From a checkpoint of a small self-supervised audio encoder (BEST-RQ): 15625 training examples.
Rows from block 4, named by matrix and row number. Rows with one number belong to one neuron. Each number is 128 + 24 x the weight over its row's rms, rounded and kept within 0 to 255. All counts start at 0. Numbers have three digits each. After the name is the row's rms in percent of the matrix's.
# gate: MLP gate (model.blocks.4.mlp.gate.weight, 416x160), inputs 0-159
# fc1: MLP up (model.blocks.4.mlp.fc1.weight, 416x160), inputs 0-159
# fc2: MLP down (model.blocks.4.mlp.fc2.weight, 160x416, transposed), outputs 0-159
gate.167 114:115069088121141113136140122133128123171159120126138131159126118086104155133142162106137146159135106090111115121110126151143166098146170103121103090162111151133181117145148123113140134134141156135162126178146151167149111123120122141101153126139110127123168103117130123131086107147116149120105105124162094130118154085149146088130093158155100151149180175124157150162103123140108142120098153148123140107128115101161100090136153122134189155156102125113079074146144111136107136144108107
fc1.167 111:114143110153149132125095113127119150116090122170095108125129176145130133137112145147084117151121102076164103161148147143106108141113144152156140097118166083141114147113119134135097145112117101103134124138159146113152137132130159118136098152189124114126117148145137148147101130152082116124106092083131104134136080179093125140125126138107158132121101095131116121122122149118151151119097106148167163146113164084118115178150116131100143111137072129083079100113126099143153101103074149
fc2.167 103:086093118119099178116123132138087072154170100116162089158124147173106122105141112146140138096125136118120122109088132114111110092142143151126094143156125137116148100123151073133170093135143134118113151139167143175137077143128137151123142137119171137094144156114134152119172146144165158178124155159128134126148140122111132136128110084152106156144135110086139096127127152177136101171135157107135124101150126147117129090132124120131132154111087112155105125085118143109102152157170135
gate.168 103:103086132103142161114139086134109114118121124159139149143129154161118120127115137156122125110116149131126145165206131168156122115163117113134183137130156147096178126143138186141124162093137133138098129103112144104151150118119163146143138142141126117117125141119144144143143155117153099096107135119100114133164129113092166149138097160123070132132146144165097186175099120095163144120153097119102122148108140139099071137162132160102141135140126163127128082147133109148086133163126125
fc1.168 101:123162092135113121085177115124098170122133116126137161104116123144110086102143111116133105104093138133078112144105158124154129172135132130139125110137098153118122118101139117164124131162126160116150150104125142152113094078106174112112101157147155073136114128114123174091114157128116135114127166121112123169157163155114112119133105126175080083157149179090123102140141134103117130157136139113124115161148118128157132146155083111107130094099159142059111118125131144166137114112130141
fc2.168 101:082148123146138122154123141100113117149143142146099125099141150166110192137134099130142165121129113133168113072121141103134140138131136121100079137129144090157125048146104088097119120127130126132114107108153104150151133129119115135127140141134145121139129124145074150165127137150104111118158080128121093145100145088127107156119171143131121160167096131133159147153125115119104168098117114161140141129131132111181119110048124101151145146113149095134137143144112147087156137091117167
gate.169 105:140184154134140155085147124147136148164122100130163120113131117110121106095088110117100106158092145139102126152152108122158144121140135130137135121098175150139168117146146146131114105131124142137132114113127120185175055128160142135107130050093115098110157114130127091147129119137081087110160125138126120115113124102150134104115129163143105137157101155090124122130136152118149084135115106123129110150121129132062094117149134160121189140120149156134097090141105113131151155101149109
fc1.169 108:136137121142129118129093133149205133110119140100135108143127158097141109120118100151095096184151131121108119170144104127153099125118101129133105162125089143132204137125126125165121116109135140102169134136128139144125086122139121133150107144135151132132140129145134115158139093146085138136181103115077144071097122165117155145156128152105112151078154136155135121167109113076178126125152107155117137134154120122114138099107134144164130123094126067125134142153100084153148125119105115
fc2.169 108:138111161143101150127140136094143102154163097121160172127134136156122150130127163126149163104124144103117146112119122106130137115117131128110104148134124099133091144130095110129144158142068115105140150107091182171102126126180119134127163115118116149145126138090124126098163134115147126138128101101150144135123167125170112119129164095157125161148182124099133156128159113201074125108125139132154106108132115162082135086144138144118129073152133128107154121145134170129104179161114090
gate.170 109:073133173152175093090116115124062128187109170144187138125153101118130137168118105150134162170147161129121128109129110128145113119119118152128109138138111154088165182133123149118117134099116134116144102138113136135153152105122119154111150151145092154119114130123141112098140118097105208125163124134168145114133160148133087104174155129167116144153153137149090134114095119105114142126143138144091126121156129123124121131119126128112170117138111116129156113101117139123108161071116112
fc1.170 111:152160139109145084131110145083128097110143124119163132099098131160137087132129111128091147120135162103087102119117191134145147134147084103130118130132100133127146112190104136139168140119114121173136133162156134149140136116167132153172096144155103162100147099138125171083125146108107137178102149145174096138101113127115149111133132107129145098098157122119120146104129084106105143134174110106115088156120090172172160117106106133119130108107138143127163139110135158150124150150146129
fc2.170 110:145117116141115121132116116123130159124097119213117123122146153079124160133129127119125092125106117127148158152147116130136119112101165107135109121165154139123130171141164152098124130142101146126096101113166122110101091175114111140126135185060133125164090162132125128138134091135138153105090091142123155139110146106142126164094148131104137182141149071177143113155111095143121093128131124142140147108141155094103113137100099133184126139128146158140117089096163136121133101139132146
gate.171 100:123140138119125107136162160136149170110180134119144122105154101140108101154124126117117123133086171119125106168101160131155131118126155134185135141107127106153097118096131151121098120079109123130109123180161135173167122108125098088103150142099107115145099159141136096124130134155131128154165113138109138106108108135115135154119113114135119152151164159125131149063153091118144170076119127158136086112131136146110090125123086151146110150150143072141143131104064092128136108123153105
fc1.171 089:152091109162133114151066086134136134153137116067174137117138131142151162144154117099135151140148140177108135091141115162102141141125107133113148134148119096141119120099180146158129156177130121146172157156134125157138096153131112154140154122131152122124138155143141129108100127126100093106120076137110145148136136150161104121104130110122186107092122115127096127126125115116140186132074107115133154094107124143116070115100167123096144165090102145114119163135149119117151095106124135
fc2.171 097:159173083146154083110124128112080092175085113140161101133100111114123113151120110099144125108130125133150079102114125133125134142167107148091095135123107127149113124143099137134168104096100149152154143137160162140134123116146122112147183154109124147126135160105140097146126149123122109146129127087120149118146147148104126155113167130173179110124131101150110138114118117140133166119137197141158173119157159125094119110117146159105110130195170113142132128148092152143153106133154154
gate.172 102:087086111163176122121137122077086149140142135112167146097106124127105094166087124175173129136153124115127088124119106075133131082141135135149115110124170128119124110143135131148153158100155134132107112132109136115131120124123109130131094157118046108152136090107119158133123136125142143118130120118146128113145136143131092142120126109127145163142165140142127125128158112153138173118151091062136136145160156131123153110130089097136126149120140139113172098161122155191125096169109163
fc1.172 108:081127135114144132147129103178145116133129141095094104132118201133104109111106116084128120168113101164153131116139103129110085111109134134092117092084130132176122110128153163148137131099146104124116104146118116168147142118107113147143095065194118102137114104096099178125130141172131136123070130117093138114146102150158129092144094125159149134144106125127140138153139116133116143113097119123121140117101192127158120167114112122136119102138110129109159121136090108075125133116139131
fc2.172 103:110084107143113099145122132120123136134116145102139108120192078150118121189150085152129111103130135117155156122130122141132150109109128122119166111157159084125146121113121207117118128136147111110148100120118122116144153115157138135122132187068080135138171137132124096164180107133121084102121161118090110127130142102136187124146123134108124106142154159126143148089147127154122142119123124108146116108158141133108157091126142140092163113139159139124099127128132165163152149156173105
gate.173 106:133183126163139138114161117114071108169083138110132114172113049086124120110122130140141146146069091177126129132107110145164135114103123084094159090099152121093137127083086122127170103132129123130115161150140115164130099136121135147134110138127151146129148116124107105133076110094104151127160124099093093091188126161124113115144090092119133108146123133171139139127109147151152094145107120137106131109104095101129122144136127136154149137146130148121103147143140136137121124117135105
fc1.173 097:112116140156140130162157139091143100171126130117092166126127132165113166112156126122117138108143106150162143123106126101080162152122089131165128148156088112115132127071083120114151094099170182110124103112144134154120151108125117142159117107122151145080137151125110143089130116119138135078142143170161132132123130072168150162154125102149109146119154175131093145168125134140121132078125113133144116169152150139109125134113111105111113131120093101143112088090156111155121158125159112
fc2.173 100:084125110136143113156119134120134168083124144117131094132110121146127122110157112154102164122105118157158096178149139155148123130119143104137120109156160107113109094178132148173137124115067096109110131114108111096118160131047100127129119140135127087133164115137101128137125092123125140143106109157130130118124120134088191138136153139127168141145126155091137128097125135120177130176113105155120122147111120158136141107135131189159135142149107116126109148109077131159110166101126180
gate.174 100:127141109052100151135125138163105148132106136170151121145126148115138133144120174141180131139086136164122105090126125143116121123196147131119107159123144099124105142157167131156142121141171100129095142154149134133087119112119133117091088136090112158155143113099122081147132104137124115114144147088133140129145139116107085114117141090101155121129105114116143155122143120117145163076101164141140142090093128119116131112153125102151094145153126103132131156122089105178080166109090111
fc1.174 089:117102117094050126084124146149122169128111161101127095107074153122132118142142156153137119169094121128118129157136107101138107117130115152135107155153100133093135156141133130130113111146131150127089088072119132123143119145103141146099111168097116171180158095115141107120109090091154091109160087069153131118126161152139115113108132143112072143125139101108117175131172122137130143127144142094129147145140120134089124118133173111152121123132104142113102146123151141099128110135095092
fc2.174 108:120075142170118151149133099106111134121138105088073143123122124113165122135129121135117105133127094093151130187135151126136115114086142144120116147101158140085163099103140127108105108202132150111129104102095103109115175141143130129144107109127113162148126118154159121108130137071082121079112102109153092138129112176115142143156106182131112143130155125118150124122133135133116104170155097153151099166170137120123171162123123104160118144143099130140166136102114167113108117136133114
gate.175 107:142129138152128124067107130110107092104122133134144097175099126148143111131116092141126126133126143126129118081149137156140165151058162177082120154121109145110135192120131131079117102117116148110107132122149132092142142144131095134169117108107118112171147177134115156115184138158117114120161153105156160113115146138148157132130094138115091111106085128142125103141113117095112110115113116169126131154137145159119126128125115126141162092122108146112159096181096075095136147135151148
fc1.175 104:164128094127102110099135134132146113158160151095124137131181161127114116106140164141092088127144068141091093097131126158130129104100110127102125125121104130062138120136116150125167117120099157125134150121168117127138137161166123115106148110098159130171088149130136128141117131134162082189162173152130110143093112090175131140122084149120116127142143110083143110079153111104127124129083156149103126134118130130089126117152096126140133170113108138120136113129151111140151142170162111
fc2.175 100:112167148140164089131114181145162123142127129109134174144128175120167136142085135126108120154111165116121148139098141146129138153144160108118085164147158131183117081120099155092105165113110139127137149138100129112142152128102120080115166141142140143106165186120102115083142083146098146142131126109160143127169152180133129148101183117149125110105113143125100140117150094137155114138139140138150122077130137132148099125150100157141135069134106129113132154160126118134126143109107124
gate.176 108:157105102135145155148157108128152145097126096167089108138109084136183132129166103170132117106156153158113118172088126133134078084128123138126127091091086148132145157112083127100128117106124157128128127148096118162077106141135098092129163158140108094120130130156118120102130179092139151136095109119145132168123156099133148128146132120127118126109129113127150193122127085136093107118151139135145157152120152110134095156156150125147130125191139129111122137123094152111122119098107094
fc1.176 106:128137122089160101102138126116089115132062135115121102119119131139133107173094139170118162130128123128110128128158157111089119130102166102129154156154147136140123137124142151094177144147123112122142156123135102099136138105128142123150117085123119139145153171105168128152175081141121162123125109141143147142177165158132155150150131140157140143168187164075126145141127153115119134128109155124105110142138153156121116133104117112102093125106129151120093132104132196140204089128132120
fc2.176 104:144134128144129125123103081116157153146155113080157109082128105098110142121115116154098120112111089135135152112152131117125172137147071151122177142180153127141156124077123128090158123147107151109140127135158091137130161134149159143089135167137094106158110114100098119141060160093164093156150105130170123113124140152103103150081166108152121155130109118106148098135116116125127117126142099109146104117111123103109096146133139126135105137117105149094118120140076089104115161112152131
gate.177 094:133159153104117092123082153131079129129117125121096083105159148168140132161141127124154112146117133107142120102131132151143116148180110128135106140143120162109119131112167125115121164093139149119176120111133101104102129097110129124135066171115094142154136162076135136115148102149117093147157140108110129144149178087128133115120024126123150118153117096129154116157142147108134128101117147133116170118109120144112174150157131125105136159186125102113138133132119168115118152118141138
fc1.177 086:116164140134140139160147126138120145130123154145119073101147135113067114121102119099083149136165139111083118145117167146124130134129101163084122131143133121131157134124103152110132146153100112106143149116076064121127172123122138138165157111152142136075122100152140173163136112126101168151129137164158065129124129127144101127151114130134082105129107153104159104083085185142163131114118136100109131130126145118139111130132123149175160083151119145140130148136105114117105104098156127
fc2.177 092:135175204110138094103128126131167110159134144100151092120106106133105122083149114141156090141102116122148151124123131120153134136121112161114090111099130123124158136134087129133157155153166164167179113134100080120111131115140123113170102122112120131163134115119159148108153109165112157116144139149089125129113118111153162140125094116199123078167123059110166111142151113137141101136133122118127135137131142104109144113123120144119194118159131114082123142115146125115137163116138136
gate.178 107:107146143116119129089139100124125070125162144157108133104125135120154090113143171102116136125123097122129120157145173123112127093115138124168106120204095170105158114165126127151092133108171151144121126154148125116136125116104117127149129189177063117123117178177088133115089131102122153120094136116111128123159162164106109141128115126119087141134137128095141101130108135100133103155109156139129110144115109116100150136125134125109108154098126137136173087118113131129151066093125131
fc1.178 104:138164145155129090137110116138116135125153122131090112143149129116143136095135154130166128116134114128117145153167160117132136108135126143177114104125130166061101117117143111118127149144111155138101107161150135103136114120119131144189149110106095102082137159139116139153090134100152157118142085140145137132122138140132176137133138136120141156149151092062152122147128154121148148115126105165134055143138138146149136153162173150115140113117102120106156173114059098066137150150121109
fc2.178 102:152129187121111117125172107117121108093131097097092142110148101081114104143104159118114092150110126102097114119137086132177117130111142203137148109118094133107121153139112126139148144098164097097149132148148175090106098104133115082112102159121095128154110108169163106107120122108120115153109122120130135147111099159118125134109116102139115150111107145104136159138094117084137074168176136139097165117108166104127103099114149106142114139113126148142130122126172142124136142138113170
gate.180 099:092140138115150133121167126163103106117117145151112146147100095146143130101130155135094132133136109104153117131125101164086174167128163171079142141114173168127124139132143154115145142133123129104128147112159170115136107120146164115112094123131110131152086114085161105155133143128138134116151148098138099123124110165172129136145128110109116083136104099143091147076141145141159138091086134080164172141164125184118142111079105117117113143159112128155085151109115168130112145155142129
fc1.180 106:076109112131126114098115123123099123128104117098136133123159112140139139157178145124146118077121132144119143114168145138065171187128122149063139126150124112116118089109124097124136114123162150126100127161138120110083126146113111138131124126075119121112163141148131136097146154137136155129128204181139182163118147141132117099129153117150117146139105118157116103115183096148158111120128093126126149119163124154060109099151117133147128116129140087134119107147129158106120152150136141
fc2.180 102:097165142128135126106119114129118162128155116146165118145085142119092153138099096124163090124147122103110147138148148135142093107099141092176121136115150125131148093111146160110101115118180117091162124101110139134129145152168108117093142136132149118111098108114133136123170072146121154109144097081131103122162088094089097115155116097128129161108148150116142124095134142101104107190105101108119113072122164139111159137106119164117134113112109160124137156114114099071127125084113115
gate.181 107:156153123143105169146159140143133098150123135141106146148118143124162132096096134102115172175137133157117147160096106169130095083074101130127144092118143155170114093142115138116095084131109121135092118124148129174161074126101163124157102186105155129119091120126154127128140139126144119120147125148111154095086140105129112150114114116101150132162134120119120142118102103080118116150106124137112149099097110126198115151110129131079143108107144116124124133118147094133076169123102128
fc1.181 107:140118156142167149068156168128136094125077122125106091123147145142121122137073152127157130128170141137148160089151123094097197160105158158122117129123144143171169158173096143126134100120131157109114144115120125139076116120135129140147137135144094149158133120158128142112168127113109129090070097119130126147146133111130134130135143156165121133114102157107093094128156130132095112141107107116125134138165112163161161134135140119148104135103138106108134103124178126100137120110189091
fc2.181 101:123161105113111135114141124096138103145114137118111118139109153106145138192084100081150158135147116120140114089149151132127103128119078136142148087128133128103124104134112149114111130108159153149130153109200110126147147169116093106174130199122135121131182155133177177142110126124138134122124135125166134100129116128147168098108136144117095119135131133129188182130104152097151140166134147124147143168111135089112137116145106130129136124132111131141135156155144069138168098128103144
gate.182 098:105148155168148121109117157135146113141152090117133122149172093099099128162131143142174130160151130158157119114123167129124157073151160124118137105090128142199144160112117171123095103121152132150116125118130158168116090165089128151137172149079129117097131113130188130115128129128103168146138145120133165157118139109144121133097123146151128153104108125115089140147135128115108121109140140107135121158100114109162089136088139105135126125141164143149163108130098145162107100191138094
fc1.182 100:113106202164118119123093084091118109131186149138125143156106120146158142160102151158130114121115160132147116104111127166176153089116112138115121105084119150151129133128142164139074100117144113135125158135123150169099133083090108141107166125106121114071106162124162085139085122156112113125110124135147095156114140116142082113111156125152088138109129120085120133145132140115110140125122158124098146154113140066162123175124157154139144128113143133122151134130150122138129105130152094
fc2.182 094:189151139134099119128122143135166123163103142125128141163076159134129143090127116128124095100127142109122144122148124143133105163148107114109119132101091131131118129169087130163154139103136120150093114133125127119106143107075096152137093154121118127157170144182102121116160122171182150091160133112132093129113133094093148127147098110173141157143100128152133155137134102135091131148150141111093126159164100118118124119178089158085146080122146113163141137133143141125160166125091153
gate.184 086:084120105159147117154101119133205147155108138161152120108140135181179126152153141138097127087111163108125084135114117131146139142135119106088145118104160130139101091114139123138117093034151161129139124103105155147149139109116130140145127149087127107115156104083138128131129138115071155166117136119130133134117134159127162079109140117152107145131131127174146124124095108139108131099127160150159106128138154153110160136183155115121088142095146109149142123118147137138136147149107127
fc1.184 091:138115129186177109146119136160110121154152144092137133142160135120142111114105108107146110146112131145163116115129149089119123120121099148128162127151114140113145165119090105175115163174125110157129122124167104107160115130131109114161148099181119065122090111136172114111137112135182081101101130129163133115106155080135123161142110164115117119124143086087117133145144145145102169154134126096122151119129076133098119136113092106088127135136141136103124113149098110116118089083160148
fc2.184 095:148121116179152122140140182127092188156124139147123118112106149150123129114096149101123148119134121105124125167123165109127118105142113104144146090091165127116124148136125120140097113092131138127167101099135157151117163149082172144132141140121122138143142148144120095157124137146142159153180154112128148144098114121186139086115166111165125141089160111114137175179165105114107145088101108131118130119126153133080184160135136094110110132124152148173137155123134100110097112164123124
gate.185 094:140134128139085134126128135116113134126114145126111150151140128067107097140109121132138088170101102114132125138104102087145167105120099143127118143108145115093115140127142142170161135154099150100137125109111155113143137122138148178096134123106117119123119118098093112116130160131109131127122137159146107152069120164176107147116116090120136209138070107165126115163160147102110124149147097108109171145139134116099121170129097139127141088150112109125140152113064142164173126085140106
fc1.185 101:152115115120077100118137122136150107125082120109163139134113124106133119091138096150122147113137159136114124171108116075117128104140089141171103136176155069156121167117100094110152142179130159105111136145126132133109160142131122147090146163113164169100102130131118143132117113106089136145138141129150120153121141172131077132154119088141154168114111132137184160134122100136172118146161128085114156109157104175128115135122116103127094151124121138108111159124082119151165100132140101
fc2.185 104:092112146116168116109098140123134116131132111114109124160084115135138102126113071146155112123148095134139130120121087128171154093163145141087104097112103128127162096133137151158121088135140133143091109128141126153089085116124105114098154133182080082117106192116140091149146159143098128132113150095084115088158187079087160118118143157161101092146131129136127122109124153132144152112140133117082110145105149102122133125134110092131098107134132115125108101098154123140127107128129123
gate.186 097:088108124166126131091101143129139089149122111148118100110131153146130078128177174102120096149114117126107109137137154133164111093150117118162169158118100099115169107103122153153136089137144139077117159151159109099126177128133081117157144142165125111101116043112094138085144160106157133123116145129141121143114092117135116134157129132111179114121106151142074134139120122152107132092137146149155078124135124119114130121113117143086138089111108095133123124147131152167144133114137134
fc1.186 106:133092131157116123100151173162121133118155101110091099122089097159158122140125085172131149156119087099140166117149094142187154128118099093110103126113113106162110152119160142130113114083112110155163125134095115148127101121083091104126092164117168150156085130135126105129122129110099130109127127097150155136061139144096081124119134157126118121153136126137133121133124129140131163165171130120123182101139120125110162082117147116130123095140135145085130131102147137103132134147167154
fc2.186 102:104161105164159093133175130108059122113109143142139124129160131129164139143124145080130080091097140147143124154087130128127102145163102148129131143115127127134167120116112171077143161149111132141117133178142160149118131168125139145121159113152099108136160112147130136119117119135114118096106089130163127078117092089149128101133055108104150125143120108104114086123153134137118146091126144136143117168126075131121128134154121145124128130099082090097099081138122095131110156145132132
gate.188 075:152075119145121161160129110125154123099123145148091115154123122132165125120140098130165152150109151143130145178120134095131123134130083111118159120103123163139119088131088135130096137134098127137079147059155106173133132169136130122131133133122175107133128136082145118102129133126096154152097156111119156095119117134117130188188143144118041139129161102085108141120118160146133130116157143140111140131092130124133145143140100135165111129111142129143121112139151147142100156074133100
fc1.188 077:161129087122114128137116146140118106109120131140147148148103123177153162155087137122133092095110121148152122110121108161111195138133103131122150143158110133098158106117123138144077102196077121143137123140118142151155116119125128133193127134145198097117107132171143143100110151102106160143136139127130121103105141137134174128159103143136122137152151118131145102077116177139159140048140150105114095123147134101095129145141096112138147129122160146123139125113133153178126129119139130
fc2.188 078:156128138105098153119134133131118116117148145163097106128105157136138126152080166108103115142151105160113150160140143165105178121141101111091154136160170126143079145117129122145103128153109194113138163129149123146121123151168106128156138209150155130113117108170163157114127168127128078132105148115137131132124075171123115106142114135113120119119147093119124123132115111136089185139117093153138129113101085146136110125138087111134136172131111122132102113176117171119128114144121094
gate.189 088:060145139120116135114110166176121154144146133142133110115151131104115120145125133088167158122152141113111171138084133137131104135139089105095119104182154153147119087127093097098122153157129085155115115120127135108156092152131148155108108167139134107121113113099134099145113122099108150152123176131167164120069123111153097091145127140118110108133138130173152109103157123100170092113110136167110146126144120171165112114113111188127137104160090116110111135142138141121110122140095126
fc1.189 094:115130098166164132093134127121111155150114145081102157107104118147105105138113168186144078143137097148138113116126080131107140123167185182090091134129102130132123093143146148095169138114118146103152128143098132108131140161135142133123125097094141144140086103121107189116110160139134119149150089116119168108138133155124161109081146155115140143155108140148129118145149116115147130109085156074120108135124104146130178140137147071132069132124124125140114130108150142134126152126127122
fc2.189 096:179142160119106161113119145156136156126118120093153145095147107115142152146134107151135128170121128156119178116119126106115162101106126151115139159142150090120107130110146155132200125112156141159126121138128171128129118114143156123090119160117138152151098086137160147127131115141136138142127106149133163118109140081093119143170191098160138102146149112135140090159129154084138145053123135091117173136073153093078126118109121131115115112127138125126126126139132132160108074149134141
gate.190 063:111157145138154146129106154094130097121138135110146060157115147071129114098128090126096147119160099105110131160139163115159148120143144112128123096161095126120146131142139125098128104154113111165158133168075110177138112142116078170125155109158154162099170101156101140154131132123132128141128127158160152170139139122122127135096119121097124109124140097152120112127169184119131118145145104131144107103187122139163111150106152095109112133071131104101121152134112086099129112122138155
fc1.190 063:152139115134141105127123122117128116107147159149132149145111168130170113114147150128131102112155146143118137131146100141107110132124088156115112105119136157135132099162130138098137115101101136121133148097160195177094074140131143119122133124095109110124122129099124113135173144086117100108115100118081125095116137193147089122167106112088118124136141144114142117132138102094115149156106173120101144120118116176151150095126134120124125099132116174112154093144120178102121145133158223
fc2.190 068:104148178130121122141116127111155133133138133134164178142087186126104119133168176169111149125131144135123113153168116167149128098147097145125138094116123123155129101064106158172152141124143103165144098143121104120143142157095098140108127153132123121105105147117111143083134120115108158152088166162119115146146125150150110144094114128181120107126160115144116144149149151083168109102133124144101135095119145141123102145177118137169148100123113072129084119117127119115151161144121091
gate.191 097:127145105134160111131123132106113135158147154119122175127128158130133119127093153127154131113134105112128129131176138114136069177140151122089118138120106132083129136135134091132156130098149095143121142079106165112145151114130145139130105133122143107071158153160126121122149127132138111096118166074079146084098139172118119108126116117059177106118103131119146151124158092099146146092104080105101132076083129146127119190123117143147086129153120107107132117139133133144112136124161140
fc1.191 105:143101117105134131130068140162099093159130137129135120143080133150106151096135078155119154136179155113108097158121158122120099103110143128124136121181117138138144151093157139106138136131104124142114100094070129159155145093100167134144087139137153117126153140139150116100100144101162111111173119115126131098128145153150120093112157129087077152066118128114111145106130143142101137159158138127143128122110132139106146094117147093069131150063138128134104119126137149131115096150131098
fc2.191 103:074131149154112123081162117118119103139080092149103087150134124106139090151155127113142098166112130160131132111093091146093176146158122128170102110127140153131127145123105120134126145108135133121140173129130156108087119139133087122126120174149132085122101080098187161101125098152104150154097128138099125132103049144145138141130100114173150152134152128116159150125136088168127107094106106111118140134160122136086114154142109146119150124147106120154129138117108167134103127129131127
gate.192 101:162141135107146142096103157150108100121104153113151118154121130162119153164130131147103130099147125157112134144169093161120119116137128144141122114136148136136140134166145170107113109107129112142177121160157087128122128150126127109113087136133145156147124102132072147110125147135142154110139144173153118142107143150088158121120076105157102117107107140127109128159111121096069152158116112170146093151176127150106164152098148100136178115166110132181113098139082127131144175074130134
fc1.192 109:177103116142093111160135153126102130111131122145155143119143137157114148146123108119173128049141112122108159112180097171089126080153149094142093177147133142077116166160133164095127117126112165129107137123087161120091125090068112116103126119134140164154099118159098145141117099127136064134121131124112124128128090135127134136159115148133145127155149163142108124116139103145124102181125137120123167123120152132147140165099127109165141127138137142132135136143109143105111178150134123
fc2.192 102:063129062160163115126119098175120101095122124102132143147101151117166142126122133149084135134122123143123147117093156128145105139158142090137123144124120087155104108148142089109113106108101120171128100125136138129157128156124126091133128171157082128149123175106119098106138106130118120109109110124129164138154195132142108129170148124074072139121149137112143131159133120161144142125154125119092130112127110085121118151111078136111177113157123150157136117161131123158167164116132114
gate.193 096:131108104122091134140122109181110143144153145122167154183164124107119095082134161161076137132120113141099170104151152160178123111161117130113108092132159091117103117141078127101174122127134139144136081125106098166131126130138143110095141141148149086158118171121136147150155109116154151125121146092117154128111146092173115114160105113131096170093136135114130164138145097104098123132143130100119168154160147118090138097131120082124129107146120112095119130093144101155132103112131123
fc1.193 094:103114148138125124154117125134078158082084147116150134150153143140099161111181125133137118123129122186122170110108130137138143074169135096119147131107154101161116155159123124146138124143132114070159141152113131112149110150087135124160110119090150065183115123139093083154109142118115100126131170111127088112116125141129125126137131122152183127125110107105124124162118127137073131095128083125144171106134082105137133125132157135115142101134152161095152099127116113117138122153153092
fc2.193 098:104125117135118134117112127104130127147112128150106145114140115112108101145175139120098157096112090123119139115147167118110131155136126104179114110093149110101148168094174129126112120145179092105076116076104128124143145136181157106127199147149137169130149102115113109127133147105123131072134145129134085089132109119106144129137155131119111085101129125101079124107120120130137124127125111113161137124162153149160127194107184148133112169153111107164127113085141134127131094136123100
gate.194 104:129153116142133138092114125132066114110121110140121128167141119071137162188140076125111164149134138152132134103126116141086101135096127117090146100114152145070130124117157134134090110151091121163082123150127095121145094144082117112150124110127121119106132133106137095100119130101155122136125126134099103102136136143094096164158137136204138105121114106158119123141103153136172149117098134134143113117108104079126175137148130153128140163123164096115099147154102116128108082155143153
fc1.194 100:119144089109149149135176116110078144162116111147137109135123132103109112131140093129113120127089130155154134153109121114170141139119119118067131080151105108129121093089139144109113116139074142140138128079129119112112113133146126086143122202122189075145119106143083169119134128083119113131135146088099103157141095119131148116125140142090133129153101132161151106098157146104157139135119088140152140136158123149132167151130150098115120144107122137161076147144138118098132151097136097
fc2.194 101:124109119172086173145145104156148104107123118122141166168121140155121101127101158123120104114134116141138125116162113119107165108140147163129117131168134153167152129147159140101102139118163095167155099129138090099140156150172133100151145123165123197070110161152127094151100155107134120143127101137112084125134141135120147131081092158099126129104159121121100131126121172065131132132118146178129126126136136104115127106110138090100144127088123120116147104105170104159108161142148133
gate.195 097:082157116141123129121113128196136144136109161161126132131104092164103117117119137129127119106172145087148117148179106133132124142158127096098136139122153112102107112138127135162091121107128118141130137155165095116107143149115115145122091113127146147157122143110086133131109095141130071116152081156097133134081154134130133110158126132123109090132128162142162109115122147100171095076067128103137146140128094088111164122098106180179127159150129084134134124138128148110156085125132141
fc1.195 104:132148136117125140137153144143146133152124153125114141121129120134158166083176096107148137143127120146134099177132135131118125115129134093156135123090114100149124146118161142128125175158111140148135149118161123098096119149153088124121184162113130119127148167122111153120145116095133114148125125087110157133067120144116139124083131121101102160125149125174141147114123144095140109149161145146141107188120114103065127164120112176080170139127160137132104156117068139147154091077103101
fc2.195 103:161122078081128135115091116101149089111131143151120153112095144121095132148147125152141142173132178109127101115140050174123123119106141174147140127143150116092101166161090107121118112130099101147133120112098108136141102166151160088108109137132123175129147085110176130114109117132103167116133123146115121156111108172106145140128171174089118117132097181152112143126116134129127131151131099154163143125140137160162156079135109128112099150132101106103116113130119124144141142118122108
gate.196 097:127161088144096158118095160131150143118119165143126108155129113139133111102142172142100150165098113156130102119148128136172120136119105118120090104119180199095145151091125105136123095137079109117091060084120128099130114137141129125104073155128156105151095152125138131115142159132132139141146118123128171108135126116138117120109112132146097136132131118096149124187159113142096134144080092126168147168138131114125097135111141120191138104120126122108116160112106149128117109112132080
fc1.196 095:132120106135128165101169131118126122082134163150145114114063162142112155130132156137158124122123102149177147121121111115062105135127128126163115134115133146097125155154123135120118125168085113088119111097102135127080121122155122122097119133119117151071133153146111142097126103152144112154139132143163133095124149120068140118118128162094106154122149045094134086120140160089127099096115151086118083127124170147115110091140129143111107122172129126115127090122107110121117144117144124
fc2.196 095:127106116101122127082146127173116108123156100096130096121111165150089095146133139141137156111079151127121116109132147154169105095153124124129127121125142092124107126082142105065086134109105121111133130104129116139103146100113109170135090163140127173156131143120107135148135108137131184158129107123147131137128145119208170199128146127138121138120135110135106084132103172139118131124101092136125167143144135125135151118118108104150157098135174100080146155090147114123111143108149146
gate.197 104:110131150131145147145148147118103124190177128081100104108125129155149090149145115140140112139123139145129069108149144117145117118163137133134136161086121144084071131149092099152097136108140125131153161126115092172184142147201118087130119133120115148137085126133121152147154109119173136119142158107116124187158128136110127112114091104151139159128122130112123115127122146117138101191141137133136084126146084127138106127125135142125106116153145121164107158127144083106123114157150093
fc1.197 106:155144117126144126085181136131139128150101115090150151165093131156144134135093128084174109126152101156127143140098122146132134120155185148128109121125121135134122111137146106170087131139184145135105143116132144142126177129109115125075125152134178131137161124121090102129092117074149104091164143166088137156087137121134129151149152141118101092095102124130130175128093105154138158163102138077158130137149100107107120120111102127151140137139150141102155147089116136088129139148100146
fc2.197 114:126148154119083129155133120091132128101155114084151141125130089166154147158134127147115168132159155117190129132122144110123117118144094136140121159135129142124139193136158103152089184102093145125123155155126104130148075090151093078148131145131102131139131084094146155106154099128117150087120161095169143116123136162126106143125109075112149161156145134157132108141118149152129093113129096130117084131165120127140107126125124178128121151086145109160122116155134097130122110121162126